From a checkpoint of a small contrastive audio-text model: encoder norm layernorm, text encoder activation gelu_tanh.
Rows from block 12 of the audio encoder, named by matrix and row number. Rows with one number belong to one neuron. Each number is 128 + 24 x the weight over its row's rms, rounded and kept within 0 to 255. All counts start at 0. After the name is the row's rms in percent of the matrix's.
# fc1: MLP up (encoder.blocks.12.mlp.fc1.weight, 1152x384), inputs 64-127
# fc2: MLP down (encoder.blocks.12.mlp.fc2.weight, 384x1152, transposed), outputs 64-127
fc1.25 096 [115  92 122 133 136 149 120 166 158 115 161 127 183 104 164 143 123 129 128 137 176 137 128 106  83 172 128 126 140 129 148 117  96 160 157 128 158 134 133 177  81 102 128 121 126 138 146  76  82 168 140 155 159 104 120  86 119 103  98 107 115 136 138 148]
fc2.25 104 [109 122 143  89 193 101 129 154 143 134 112 151 169 181 169 128  93 130 117 153 148 130 117 135  96 134 142 122  95 124 109 100 125 132 152 136 158 108 131  74 117 132  92 135 202 150 126 138 168 169 151 169 134 111 132 133 132 109 150 151 103 151 116 145]
fc1.26 101 [111 132 119 112 174 144 132 107 155 117 170  90 166 102 106 129 146 133 105 141  81 143 111 140  56 116 128  98 123 128  87 150 103 103 138 120 166 119 149 127 182 123 112 174 142  96 101 221 164 100 129 112 145 129  81 127 151 142 117 120 130 140 132 111]
fc2.26 102 [145 113 140  95 138 118 137 172 118 136 162 151 116 140 133 142 141 120 115 132 137 149 150 100 172 155 172 114 149 141  98 138  88 153 127 124 166 142 108  93 143 106  96  95 119 106 142 106 110  82 110 138 119 157 115 160 127 135 135 143 130 120 116 184]
fc1.27 106 [117  96  97 106 122 129 131 147  88 113 132 179 136 131 133 106 162 119 142  75  79 112 146 115 132 117 141 142 156 131  93 167 127 111 128 145 154 142 132 174 147 139 115  98 190  76 110 151 161 113 173 122 102 143 131 143 129 104 122 149 106 115 151 123]
fc2.27 108 [153 111 143 122 114 158 111 107 174 124 123 162 124 126 128 113 131 130 141 121 132 142 147 150 153 109 141 126 144 105 141 156 138 126 112 189 141 153 185 129 137 103  90 107 155 108 149 138 133 148  92 109 131 135 111 154 108  92 140 150 129 150 135 123]
fc1.28 085 [152 139 132  93  97 174 103 135  97 112 127  92 165 130 129 146 119 141 100 143 187 116 159  98 139  99 111 124 135 167 148 111 106 150 173 129 108  89  78 155 129 125 148 119 123 124 163 131 155  99 143 104 132 129 113  91 147 145  99 105 146 153 147  90]
fc2.28 092 [149 133 133 142 130 115 126 130 146 148 140 136 100 133 149  90 112 141 157 128 180 138 151 118  94 114 134 120 124 109 135 136 161 142 109 120 107 149 148 135 129 149 100 134 132 134 141 161 128 143 137 132 151 137 141 152 136  96 175 156 174 120 107 138]
fc1.29 095 [109 145 149 118  90  95 140 151 147 139 131  99 125 117 139  89 102 129 120 109 133 167 130 143 110 127 164 146 123 131 158 109 100 126 117 130  87 170 158 119 140 107  73 132 122 135  97 151  98 100 126 137 141 128 115 137 139 131  96 124 157 137 125 118]
fc2.29 101 [ 98 163 112 133  93 112 114 111  72 118 128 135 148 123 142 102 149 111 128 122 155 151 190 126 119 106 136 145 156 100 111  81 160 166 178 132 169 142 135  95 117 165  66 132 127 161 153  88 132 147 107 125 141 125  98 124 141 123 104 169 169 156 168 150]
fc1.30 097 [112 157 131  88 160  94  94 113 122 137  96 180 138 114 119 118 111 101  90  86 135 157 128 149 126 103 175 126 109 133 121 152 153  95 139  82 123  54 145 115 135 132 122  81 140 102 101 116  82 133 120 164 115 141 114 140 133 114  94  92 136 124  93 144]
fc2.30 099 [125 168 132 138 107 128 161 122 115 172  82 128 111 148 142 110  69  96 101 160 131 156 107 150 138 141  97 124 106 102 157 146 129 135 102 121 134 102 131 142 131 142 123 118 136 147 131 114 142 136 151 125 169 139 153 102 103 153 134 112 141 115 135 132]
fc1.31 100 [165 158 106 147 108 127 146 126 130 164  92 116 161 142 147 133 153 117  68 101 126 121 137 136 114 119 143 107 114 105 191 116 133 126 136 149 135  86 148 178 154 143 157 133  95 130 123 103 154 126 137 166  93 118 156 137 125 105  77 101 140 172 133 103]
fc2.31 097 [177 137 124  97 120  97 106 140 107 137 104 151 104 175 157  82 126 123 131 189 119 110  99  93  90 158 101 137 114 130 111 150 107 139 112 115 101 115 130  93 130 184 109 125 128 116 131 146 112 136 133 109 163 109  94 140 111 116  89 161 128 142 117 109]
fc1.32 098 [170 132 171 110 145 120 111 168 103  87 116 162 125 154 119  98 118 138  62 137  92 173 143 120 122 108 169 138 146 135 120 127  90 144  98 133 120 116 128 100 156 142 163 115 126  57 156 136  99 105 162 129 160 129 117 148 125 136 130 152 109 121 116 119]
fc2.32 112 [163 141 133 134  63  98 125 159 100 189  82 117 117 138 133  85 127 117 100 144 124 147 145 172 123 150  94  96 114 119 166 131 159 136 171 137 130  85 122 169 125 159 149  89 145 119 145  97 139 118 133 110 124 118 111 101 142 161 115 125 141 103 107 156]
fc1.33 099 [147 113 126 115 113 148 162 104 148 144 134 178 146 143 120 141 141 153 135 143 130 163 155 154  84  91 123 101 175 109 119 112 138 132 110  91 122 108  91 135 105 122 139 154 133 156 125 100 122  70 125 143 146  91 149 178  97 154 103 115 138 192  78 110]
fc2.33 099 [134 100  92 136  92 148 135 139 133 109 113 129 150  94 151 105 124 114 141 191 110 139 127 136 105  97 133 138 107 127 104 119 142 107 113 149 127 111  84 134 129 173 160 159 131  95 136 137 135 131 105 112 102 118 141 165 127  91 112 160 158 130 141 143]
fc1.34 107 [122  95 129 114  83 101 160 114 129 152 118 143 143 131 117  96 125 118 129 123 107 113 138 129 141 106 105 147 166 111 162  85 134 138 149 135 141 121  79  75 149  94 142 103 108 153 184 118 130 135 121 111 125  93  94 123 114 134 105 143 132 139 128 161]
fc2.34 111 [122 113 119 123 123  95 159  91 145 145 130 130 164 119 120 104 152 108 134 141 188 110 137 123 155 128 124 152 161 142 114 105 165 116 134 181 160 104 151 116 136 147 117 173 157 127 157 129 134 132 115 107 143 147  88 116 142 125 128 166 132 158 119 147]
fc1.35 093 [119 147 151 149  77 119 127 149 128 135 165 135 124 134 141  67 185 126 135 121 127 143 107 123 138 125  82 126 142 104 133 161 100 119 119 121 131 128  92 153 149 111 100 135 147 160 143  96 162 124 104 113 143 125 100 147 166 133  98 131 118 113 123 156]
fc2.35 088 [136  96 138 122 124 101 144 159  94 101  94 113 144 171 118 145  99 118 154  82 101  55 128 119 146 169 110 148 110 105 144 125  83 136 116 118 100 135 153 129 139 127 112 167 115 116 140  91 146 146 113 105 120 138 113 128 133 146  98 173 116  82 128 107]
fc1.36 104 [118 121 136 100 162 146  98 115 148 105 172 121 178 118 111 141 133 115 125 140 105 105 105 126 118 156 110 110 122 129 135 137 108 144 102 154 136 130 152 150 134 127 103 123 130  80 134 205 122 119 122 128 167 139 135 112 165 120 107 127 112 143 111 140]
fc2.36 111 [140 155 109 106 160 129 116 146  72 145 169 135 123 117 158 117 160 113 132 135 159 149 147  79 120 164 176 128 156 119 145 130 102 160 143  86 114 110 141  82 170 152 134 145 126 120  94 129 110  93  84 135 142 151  97 152 139 139 143 114 138 164 170 160]
fc1.37 100 [185 129  91 103  99 134 150 119 158 109 155 129 114 146  81  98 142 103  98 117 126 145 119 127 154 104 140 135 129 134 106 134 133 129 162 122 129 134 125 148 112 116  79 124 134 147 103 137  98 120  63 125 129 174 157  96 126 143 147 150 126 116 121 145]
fc2.37 100 [138 131 141 126 121 142 148 116 147 109 122 122 142 134 144  99 151 126 137 124 132 169  84 176  95 129 131  94  73 131 103 156 131 111 121 188 107  85 104 123 146 106  78 135 138 182 165 110 138 137 160 119 145 126 146  91 130 146  79  99 146 131 111 126]
fc1.38 107 [135 131 115 104 131  98 125 111 120 129 120 166 125 145 121 161 185 147 125  94 141 125 129 124 135 166 144 141 122  98 153 139 153 166 133 115 158  95 141 150 114 117  86 165 114 119 113 138 132 194 133  71 139 108 156 152 132 121 106  75 135 138 140 149]
fc2.38 110 [ 95 136  92 132 135 100 162 107 184 154 127 144 129 134 126 109 100 111  74 121  99 176  89 117 140 161 137 140 114 138 143 153 169 118 118 122 141  99 130 133  89  89 179 131 150 118 153 139 109 160 129 115  92  81 109  92 118  87 143 122 131 113 127 131]
fc1.39 106 [209 117 145 112  85 106 100 179  96 128  94 139 147 100 157 137 109 102 138 142 127 100 113 133 109 103 167  86 173 135 147 149 105 138 150 148 154 165  99 184 145 112 141 117 119 110 139 102 106 159 182 121  92 129 107  78 138 115 150 144 146 122 137 102]
fc2.39 107 [186 142 110  85 128 114 142 172 107 170 127 126 148 142 131 113  87 124 146 142 115 122  98 125 107 139 136 141 129 122 141 135 175 114 126 120 125 108 135 120 102 160 154  93 119  94 151 109  79 114  96 145 139 142 108 121 143 106 154 149 142  98 113 156]
fc1.40 102 [133 163 164 106 111 127 141 136 100 108 159 165 138 150  98 144 131 111 136 123 133 109 153 145 126 124 137 107 140 115 177  92 128 152 124 155 139 136  78 140 136 137 126 130 163 117  85 166 109 139 143 110 148 110  96 131 118 114 139 131 152 141 145 153]
fc2.40 089 [110 146 122 134  93 128 127 132  94  78 112 139 134  68 109 142 129 125 118 153  92 123 145 120 168 152 148 121 132 131  81 113 102 144  96 125 120 131 104 110 106 119 124 142 115  81 127 106 139 100 106 140 152 166 122 124 156 104 166 176 164 118 110 115]
fc1.41 102 [106 182 104 128 102 141 121 101 146  93 116 127 114 138  88 128 129 158 127 144 115 137  90 170 132 129 148 154 105 136 133 113 126 140 138 123 131 136 124 141 138 132 162 127 124 167 108 108 126 119  89 144 121 122 117 117 114 171 161  96 128 117 151  88]
fc2.41 110 [139 166 172 133  83 144 128 148 123 138 109 103 148 173 133 108 122  88  91 161 155 149  89 145 132 120 137 133 119 160 112 174 110 138 117 117 101 130 124 142  92 109 126 110  44 116 149 137 144 128 154 164 160 104 140 128 139 112 125  73 134  85 128 118]
fc1.42 107 [118 173 172 132 137  96 154  89 175 164 135 121 106 133 181 142 113 166  84 146 133 166 144 111 107  91 131 111 180 185 109 125 148 136 105 146 146 112  99 139 108  99 123 141 137 108 125 117 178 133 159 106 136 112 102 162 120 128 132 102  94 147 103 145]
fc2.42 104 [124 153 105 110 124 121 122 118 157 140 147 129 129 149 173 118 150 134 150 134 200  94 161 163 134 104 142 136 131 129 112 158 118 123 137 142 158  93 141 154 132 175 145 151 105 134 108 140 145 106 106 148 149 128  97 160 141 145 167 176 117 122 116 146]
fc1.43 102 [179 106 105 144 158 143  84 113 107 139 113 133 129 114  99 117 140 178 134 173 132 108  92 138 142 119 148 108 158 144 104 169 158 127 129 152 170  60 147 136 139 107 143 156 119 173 135 166 139 158 127 102 121 115 218 125 128 136 119 161 103 146  71 135]
fc2.43 109 [148 137 109 124 123 102 119 112 107 128 125 146 141 139 137 120 131 113 188 163 169 122 136 126 142 123 110 139 136 137 128 118 139 129 159 152 126 100 128 114 129 174 132 117 129 135  93 138 124 145 149 131 128 164 110 140 135 100  93  99  78 151 111 138]
fc1.44 098 [128 115 163  89 139 130 150 149 146 122 100  99 144 103  90 133 129 133 122 160 136 116 139  97 106 157 127 114 128 141 137 146 120 136  78 118 125 140 121 117 168 156 167 137  98 113 158 104  93 120 133 177 140 166 114 112 147 130 121 112 113 180 144 137]
fc2.44 099 [101 157 127  94 118 132 125  85  98 176 144 106 145 131 148 129 182 140 130 143 163 105  94 124  95 152 169 137 134 129 118 136 137 107 133 152 149 120 131 122 131 138 116 155 106 132 149 167 146 127 156 136 112 176  98 104 154 120 140 152 111 153 168 133]
fc1.45 105 [157 123  66  96 124 130 161 165 134 119 135 136  85 127 124 104 162 155 127 124 125 113 139 135 136 113 169 132 139 153 172 103 157 141 140 170 125 149 147 189 134 116 139 110 116 121 149 133 122 119  99  82  95 137 149 110  94  90 113 130 134 151 147 133]
fc2.45 095 [133 119 106 115 106 113 116 157 114 157 120 170 131 127 148 118 144 122 126 127 139  68  96 144 150 130 135 116 118 145 101 135 114 156 166 131 138 146 150  93 152 150  44 155 103 176 170 142 139 127 134  96 156 122 107 125 120 164  97 158 137 121 117 101]
fc1.46 094 [ 97 137 145  98 132 139 111 109 101 119 121 102  92  99 132  94 115 108 119 123 133 123  99 134 133 118 105 134 119 148 198 126  85 157 130 117 138 165 105 108 145  96 122 150 135 123 145 118 135  59  93 118 127 153 139 140 145 140  77 130 122 209 145 106]
fc2.46 097 [120 141 175 166 119 157 121 165 100 125 122 132  98 131 127 115 151 125 133 116 144 130 121 157 122 174  77 120 163  59  85 105 121 110 163 138 111 103 171  89  95  98 123  82 121 150 132 134 146 109 134 118 146 159  86 149 138 134 126 126 159 105 132 140]
fc1.47 106 [184 110 108 127 138 116 118 126 126 136 115 102 116 116 142 117 131 119 137 127  90 120 114 118 115 119 132  94  90 124 125 135 144 150 111 127 150  77 170 170 125 138 155 119 136 125 170 144 122 122 103 134 129 135 102 137  85 138 177 124  93 132 135  95]
fc2.47 099 [114 107 128 101 137 139 125  69 139 125  85 142 140 165 126 147 125 129 130 157 124 144  88 110  89 126 121 147 140 138 137 132  99 123 124 122 129 147 162  91 163  97 105 106 114 160 151 114 145 112 150 115 145 126 112 129 159 120 138 147 128 164 163 110]
fc1.48 096 [ 81 123 126 171 124 115 108  86 150 139 158 132  84 164 132 120 120 175  99 115 151 136  93 124 173  97 145 126 122 156 151 105 150 118 129 144 129 117  73 129 134 102 105 132 140 126 171 131 116 125 173 173 153 109  96 139 108 146 140 167 115 149 163 157]
fc2.48 099 [116 159 148 129 102 147 127 103 134  97 130 135 105 130 180 105 102 112 147 132 164 145 129 111 124 138  85 120 134 152  95 149 138 122 115 154 133 103 151  89 125 150 171 160 140 131 134 115 161 105 150 136 116 125 111 145 142 156  98 168 120 116 143 205]
fc1.49 099 [129 128 143 100 122 148 118 133 122 146 113 145 170 124 138 127  98 124 148 116 111 139 115 118 137 149 143 136 110  93 128 136 134 132 124 102 141 103 135 143 132 118 125  82 133 129 170 121  88 124 130 160 170 190 105 118 101 166  81 129 128 122 139 112]
fc2.49 092 [145 160 129 125  91 114 139 133 123 147  78 147 125 153 139 101  55 122 152 152 146 157 139 107 148 163 119 151 150  78 164 149 130 117 100 136 145 118 162 143 118 162 146 133 115 116  87 129 136 130 148 140 159  93 130 118 110 132  76 122  99 113 122 154]
fc1.50 107 [146 144 129 148 157 130  97 137 128 160 117 116 126  84 112 120 150 132 119  96 123 119 127 141 118 150 139 147 148 112 127 134 139 124 116 138 104 119 158 120 158 137 171 104 124  70 129 120 127 153 159 158 147 120 149 124 158 112 128 117 120 172 116 130]
fc2.50 093 [153 130 105 139  90 130 113 109 120 144 127 114  73 167 141  95 148 144 106 160 147 117 102 118 120 153 123 131 103 106  79 105 107 115 161 115 104 151 143 102 125 163  97 138 117 157 182 146 116 176 137 104 146 138 112 145 119 131 100 166 135 149 150 102]
fc1.51 094 [109 141 149 120 121 121  95 109 153  99 154 112 146 140 171 116 106 150 162 146 107 170 123 155 166 113 125 147 134 173 131 101 160 129 124  90 150 129 157 120  96  97 125 110 141 102  84 129 123 174 168 114 140 130 135 181 133 129 160 110 118 121 125 156]
fc2.51 097 [122 166  94 124 110 108 115 142 150 152 119 134 155 134 151  94 141 129 160 152 151 129 131 109 104 169 127 202 135 126  91 114 148 152 126 149 146 116  99 137 108 147  85 132 126 112 132 137 137 115 107  93 141 158 114 107 110  82 138 149 137 110 118 146]
fc1.52 105 [151 135 157  94  76 155 123  96 111 167  89 135 146 107 115 112 124 105 145 104 159 106 102 151 125 112  88 130  87 113 143 131 131  99 105  86 164 168 151 163 146 104 165 135 122 125  94 143 110 127 105 121  84 137 121 140 114 133 133 145 151 131 123 106]
fc2.52 098 [135 129 135 111 109 143 102 134 107 120 127 109 119 107 141 113  94 161 123 155 117 129 102  66 144 171 143  81 150 132 134 137 132 116 148 155 128 148 146 104 156 134  84 120 111 102 129 124 121 131 161 109 130 141 138 151 131 112 164  88 159 123 159  93]
fc1.53 098 [103 134 127 133 110  88 141 143 124 139 175 148 129 144  94 149 133 144 113 107 148 101 115 120 110 146 153 150 171  93 123 130 142 132 123 142  96 121 103 115 124 124 111 114 132 122 112 139 108  95 131 136 153  92 111 156 114 125  92 120 129 102 111 109]
fc2.53 101 [107 128 126 139 125  97 110 107 159 139 149 115 125  84 136  93 135 167 117 158 157 103 147 133 117 132 144 131 144 159 102 176 135 134  87 159 187  95 135 131 115 169 110 160 112 135 126 134 118 138 145 135 136 133 103 134 145 178  82 173 111  99 113 153]
fc1.54 096 [129 105 136 112 145 125 134 133 133  85 117 153 136 129 190 124  88 158 145 104  93  99  90 165 118 114 153 152 140 158 148 147  85  86 108 141 151 118  92 135  85 117  85 125 163 125 125 120 151 159  82 161 113 175 102 170 138 122 120 111 131 127  99 119]
fc2.54 097 [138 115 116 112 135 123 130 112 114 126 101 125 171 113  86 145 125 137 163 117 128 144 164 145 107 154 127 128 138 103 128 146 132 146 108 156 131 164  97 128 104 126 132 125 121 130 139 128 103 139 111 124  87 147 113 121 181  98 120 109 144 111 141 142]
fc1.55 100 [148 143 143 113 125 115 141 118 147 134 132 112 119 144  90 145 113  88 142 100 124 107  86 143 110 118 159 142 129 149 117  82 175 120 154 118 119 100 135 145  95 104 111 141 149 131 139 163  93 135 154 113 134 165 117 138 124 128 118 116 156 166 132 131]
fc2.55 102 [122 149 117 100 101 100 148 151 139 109 132 179 154 140 127 108 128 154 134 130 138 117  93 119 141 127 156 123 132 112 167 151 127 151 142 122 132 185 145 145 151 104 137 164  85 128 132 110  99 150 149  52 149  98 136 137  93 113 130 147 126 129 157  88]
fc1.56 103 [135 158 119 104 149 129 132 156  98 140 118 119 132 130 109  98  98 172 106 115 124 156 128 108 109 122 155 146 108  79 126 137 200  90 141 113 109 145 143 131 140 117 142 142 152 116  83 174 144 122 133 130 100 164 139 155 138 148 130 107 104 106 118 159]
fc2.56 098 [ 96 124  82 117 108 147 113 143 123 152 174 114 165 137  96  62 150 138 163 110 164 159 162 145 107 110 149 171 155 136 116  91 110 125 166 141 133 147  80 133 134 133 115 146 145 124 119 118 153 135 121  77 123 111 139 114 122 153  97 118 108  76 158 111]
fc1.57 105 [133 136 147 110  92 122 139 170 102 127 124  99 106  83 165 119 147 141  84 160 104 100 117  81 115 115 168 148 149 170 106 119 125 113  57 114 154 121 114 134 114 131  89 124 135 143 179 108 152 145 127 168 141 165 153 160 163  74 136 160 133 123 119 146]
fc2.57 100 [154 131 139 139  97 138 119 141 130 109 121 131 139 131 145 116 129 136  80 121 159 139 147 117 124 128 158 124  84 116 105  87 102 139 168 117 145 170 141 147 116  99  92 128 126 157  96 122 148 106 115 139 134 130  89 152 142 123 175 153 125 170 171 138]
fc1.58 092 [126 134 158 130 140  84 152 126 134 128 173 131 140 104  91  93  90 128 146 115 171  67 124 132 186 107 139 151 144 111 134 113 179 147 118 121 141 150 142 144 159 131 122 104 109 131 102 128 173 108 134 105 137 107 152 169 120 104 113 134 132 170 123 105]
fc2.58 100 [162 133 138 212 149 141 152 113 118 174 118 139 125 118 144 131 139 163 131 161 130 112 128 138 125 128  87 123 120  81 175 103  92 113 132 106 121 103 151 141 139 106 129 110 123 174 130 122 145 106 137  77 133 120 138 168 101 153  64 118 159  86  89 116]
fc1.59 092 [122 118 113 125 142 153 139 140 118 125 167 134 119 138 102  99 154 141 101 131 169 107 136 100  96 144 152 132 142  71 112 137  98 148  93  76 131 126 127 127  89 126 193 152 137 127 106 116 152  96 133 127 153  94 117 128 137 146  98 122 114 119 127 106]
fc2.59 095 [123 147 157  93 125  80 119 130 132 202 125 149 112  99 119  85  98 129 190 115 120 132 107 140  67 131 140 151 147 140  80 137  95 136 124 128 126 103 117 109 143 153 106 127 121 105 144 101 130 179 126 128 135 145 141 141 142 129 106 169  88  85 122 115]
fc1.60 101 [133 131 123 118 122 119  93 120 102 149 128 124 116 137 101 134  87 129 142 116 136 128 113 142 141  86 154 131 121 135 136  87 166 160 104  77 159 117 120 140 122 121 122 176 147 147 114 112 141  98 137 115 128 114  77 141 118 175 111 109 146 107 141 123]
fc2.60 112 [ 92 142 136 119  88 111 119 111 154 158 110 103 130 127 118 139  55 141 171 149 128 114 100 108 143 157 146 126  84 123 134 101  94 136 115 173  78 143 136 119  85 182 137 137 155 171 102 143 125 144 145 127 132  88 131 117 153 141 129 158 108  87 121 146]
fc1.61 100 [134 141 163 108 126 149 160 106 122  98 113 138 131 153 101 110 145 123 130 137 146 121 126  90 100 110 115 137 110 106 158 135 126 168 100 121 127 158 153 129  94 107 127 172 118 114 128  85 162 118 126 142 141 144 101 173 127 143 129 153 109 106 113 132]
fc2.61 103 [125 143 129 112  99 136 127 145 119 127 103 116 147 104 133 111 118 130 148 114 113 103  96 116 100 141 152 137 121  99 119 167 100 123 123 182 120 131 103 136 139 133 122 137 117  92 107 151 129 114 143 152 127 127 111 106 117 139 140 185 133  89 142 136]
fc1.62 084 [ 88 155 141 137 147  99 115 119 155 120 130 113 139 141 122  84 127 157 132 131 139 165 106 109 118 135 114 101  77 147 164 106 132 198 143 117 194 127 109 176 160 136 118 120 147 151 106 131 169 131 121 142 133 103 130 147  91  98 124 160 104 130 166  95]
fc2.62 073 [168 106 112  89 103 152 110  93 182 111 120  93 147 178 143 114 106 120 150 154 176 119 125 137 137 124 146 149 136 113  79 163 123 103 153 143 125  75 134 164  89 120 113  89 140 158 147 148 110 135 154  95 135 129 135 128  88 108 101 139 154 135 118 144]
fc1.63 099 [110 130 119 135 143 117 138 136 118 115 106 126 144 157 127 121 150 148 152 113 128 158 146 115 147 136 122 156 133 142 155 111 131 151 119  64 121 135 179 148 135 146 109 117  84 165  85 148 155 132  75 102 123 129 126 126  92 115 146 133 139 180 139 118]
fc2.63 094 [149 110 121 139  96 135 117 104 142 152 109 124 102 156 157  98 127 139 105 181 165  98 124 127  95 156 157 128 116 128 115 137 127 139 135 128 146 141 148  57 124 141  73 126 111 139 196 127 132 159 138 106 156 123  90 113 110  87  96 154 137 145 116 146]
fc1.64 083 [139  77 140 159 130 135 147 116 131 120 122 126 117 148 130 113  88 157 144 127 136 137 150 115 134 146 105 187 119 149 140 138 133 148 117 127 104 107 125 120  87 117 126 158 118 121 110 120 171 122 174 154 142 100 146  93 139 141 105 131 125 141 129 130]
fc2.64 082 [129 182 113 133 119 146 130 126 138 146 127 109 160 123 106 101 138 112 144 110 100 162 154 101 179  97 131 114  93 119 152 143 102 113 167 134 128 146 102  78 187 109 118 122 130 125 121 102 151 135 106 100  92 132 143 139 148  99 115 129 107 174 126 148]
fc1.65 101 [133 131 157  97 144  94 136 100 110 133 137 124 129 100 131 113  94 157 191 120 152 124 160 168  71 136 114 148 167 131  91 105 130 112 115 117 122 144 133 127 123 123 106 137 168 137 116 111 115 148 163 107 132  76 111 107 140 105 128  98 100 131 138 121]
fc2.65 093 [107 157 137 138  99 120 126 102 131 126 124 101 128 136 124 114 108 141 143 115 151 108 123 131 106 126 137 147 156  97 104 119 134 113 145 149 142 159 160  97 122  86  90 107 109 103 145 169 150 123 143 119 157  71 167  67 123 146 107 132 125 129 184 115]
fc1.66 095 [107 158 147 119 153 120 122  93  92 101  96 109 149 112 117  99 139 135 141 163 119  89 108  84 150  87 115 115 144  90 166  99  82 161 146 124 123 121 118 111 145  96 122 144 174  83 122 139 155 128 128 152 142 168 148 131 118 129  98 157 104 114 169 109]
fc2.66 104 [129 186 143 116 117 165 124 143 119 111 107  96 159 143 145 150 101 135 101 119 138 121 134 116 132 127 130 146 119 126 109 154 124 128 137 159  92 112 171 148 144 110 146 123 114 111 122 165 139 122 168 171 131 150 135 124 103 138 146 199 117 103 146 152]
fc1.67 091 [119  95  66  92 169  82 161 125 114 114 102  87 140 117 125 162 149 154 162 106 115 150 123 110 122 107 105 161 114 189 104 123 141 123 127  84 114 148 114 154 130 144  99 121 121 127  90 103 111 117 128 119 148 119 153 103 145 122 113 132 108 154 173 122]
fc2.67 082 [124 110 154 187  90 153 147 127 154 163 119 133 130 135 163 110 114 136 129 155 101 160 121 167 103 172  93 107 148 139 124 106 109 140  86 105 160 116 155 130 100 107 150 103  75 157 183 103 136 148 123 115 100 139 101  98 119  90 102 185 148 129 147 147]
fc1.68 098 [ 93  77 106 169 174 122 118 115 109 119 108 123 161 110  96 120 103 168 132 150 147 141 144 120 157  97 117 163 117 113 125 149  82 125 146 132 125  88 144 123 142 138 159 128 171 111 127  85 151 104 147 110 139 128 125 113 112 159 123 119  98 148  83 140]
fc2.68 102 [123 161 149 124 109 158 143 145 127 161  95 102 148 126 133 155  87 136 122 143 115 124 122 124 112 138 161 118 122 124 134 171 112 110 130 143 125 156 109 117 172 136  97 122 120 137 106 163 146 136 137 104 105 124 135 154 122 133 106 163 110 130 149 148]
fc1.69 108 [138 128 121 130  95 131  95 142 123 150  91 146 109 111 143 116 126 137 126 123 165 110 131 140 132 132 125 160 136  97 139 113 100 148 123 135 164 134 171 125 152 141 147 135 141 107 133 113 108 165 176 151 135 117 120 150 170 136 156 141 136 136 145  94]
fc2.69 104 [108 128 142 151 100 123 130 141  76 145  84 141 129 180 122 113 146  96 163 139 126 105  74  94 112 154 148  96 163 126 130 154 125  93 133 148 145  89 160 130 163 138 133 133 143 130 121 133  93 162 110 126 153 100 129 156 169 142 123 198  86 100 173 113]
fc1.70 102 [135 158 117 133 125 102 124 133 109 112 119 110 145 130 139 107 126 119 184 131 128 149 116 128 118  74 127 118 176 170 132 145 131  91 141  93 166 140 104 133 113 134 131 134  73 128 137 146  81 136 126 148 143 149 144 117 102 128 148 130  72 156 115 149]
fc2.70 096 [164 184 110 127  93 139 157 151 121 170 108 146 173 118 108 119 115 154 171 106 124 141 128 103 143 100 145 104 150 103 114 104 125  93 130 115 155 121 127 166 141 138 115 135  87 148 125 148  82 121 117 112 135 148 145 130 115 134 132 137 117 117 134 132]
fc1.71 100 [142 140 162 134  76 119 131 137 168 107 108 114 136 150 134 114  85 115  85  98 133 102 112 161 147 151  94 123 117  95 171 134 118 116 135 106 140 108 119 115 152 164 137 144 117 127 144 151 105 121 103 117 125  98 136 132 150 125 136 120 110  86 155 101]
fc2.71 098 [126 131 116 114 140 108 133 117 125 144 107 163  97 124 131 122  82 175 124 119 104 100 114 126 122 140  99 151 156 110 143 109 164 114  98 133 165  45 116 118 101 145 168 122 129 136 155 164 132 106 100 115  90 152 119 144 150 158 125 126 139 109 119 153]
fc1.72 099 [115 138 123 130 128  91 105 145  72 146 129 155 119 156 125 102 133 134  95 160 101 107 162 149 120 137 150 139 118 155 168 141 109 156 136 123 118 110 166 157 153 111  90 132 136 122 123  91 141 113  96 119 104 140 124 126 142 164 128 139 100 125 116  97]
fc2.72 098 [111 131 190 105  62 156 147 109 139 122 150 103 124 116 132 126  87 139 150 147 158 119 115 151 152 142 140 118 159  92 117 104 101  83 114 118 130 146 157  69 109  90  96 102 114 159 118 116 143 108 115 131 139 187  72 166 129  94 122 117 129 115 137 200]
fc1.73 102 [ 78 156 118 110 124 156 135  77 167 137 124 121 125 108 155 114 137 168 156 174 102 122 136 136 120 111 155 118 125 133 118  79 133 133 137 105  98 137 131 155  90 127 151  87 124 126 132 127 156 143 137 144 138 162 150 176 130 130 172 141  93 150 131  81]
fc2.73 100 [168 169 149  97 101 144 135 126 129 158 144 108 142  99 107  68 142 140 119  98 156 107 184 133 157 145 174 120 128  89 134  90 117  78 114 117 163 144 122 139 136  96  86 139 126 153  96 158 123 140 168 129 113 173 116 129 146 127 144 110 121 113 120 152]
fc1.74 097 [170 154 139  84 135 137 114 109 101  86 150 142 112 136 103 125 133 144  81 137  92 125  96 181 132 143 160  99 144 110 138 167 121 145 140 111 121 137 105 137 125 114 138 123 142 138  88 118 146 111 143 101 169 152 125 125 126 142 128  87 207 160 170 129]
fc2.74 094 [137 150 151 150  90 131 127 105 118 131 119 158 129 146 128 114 127 130 117 135 122 151 136 122 169 110 121 120  92 134 157 154 120 168  95 128 150 113 141 125 135 117 132 120 104 113 134 145 114 137 126  78 139 166 132 129 106 100 158 150 134 131 150 118]
fc1.75 091 [104 149 115 123 121  72 141 156 117 144 129 104 127 116 127 118  92 115  86 113 163 142  89 104 164  67 146 113 112 134 128 155 131 139 162 121 115  93 137 106 136 113 143 147  68 104 132 163 112 127 143 104 126 145 145 120 129 133 129 155 149 119 132 139]
fc2.75 094 [149 172 145 172 107 106 143 113 145 123 131 140 161 151 154 128 102 147 116 173 147 139 184 107 153 131 172  94 105  96 134 154 105 101 155 130 107 191 226  99 130 123 104 152 107 137  87 115 137 116 115 124 121 105  94 109 112 143 145 133 137 135 139 126]
fc1.76 102 [166 150 176 144 102 141 108  91 107 150 118 109 166 117 147 142 123 127 115 150 136 143  86 111 104 155 104  90 109 119 119 130 130 149  96 107 167 160  48 155 100  94 116 129 130 109 131 163 145 158 124 102 125 119 155 173 128 118 161 124 131  93 142 154]
fc2.76 101 [149 200 139 169 116 147 124 134 160 119 111 119 126 122 100 131 111 107 112 136 136 119 155 117 113 151 136 171 137 108 113 148 102 168 160 146 165 149 131 148 129  81 102 150 100 132 142 136 140  88 136 140 136 150 122 131 144 127 149 170 179 128 136 135]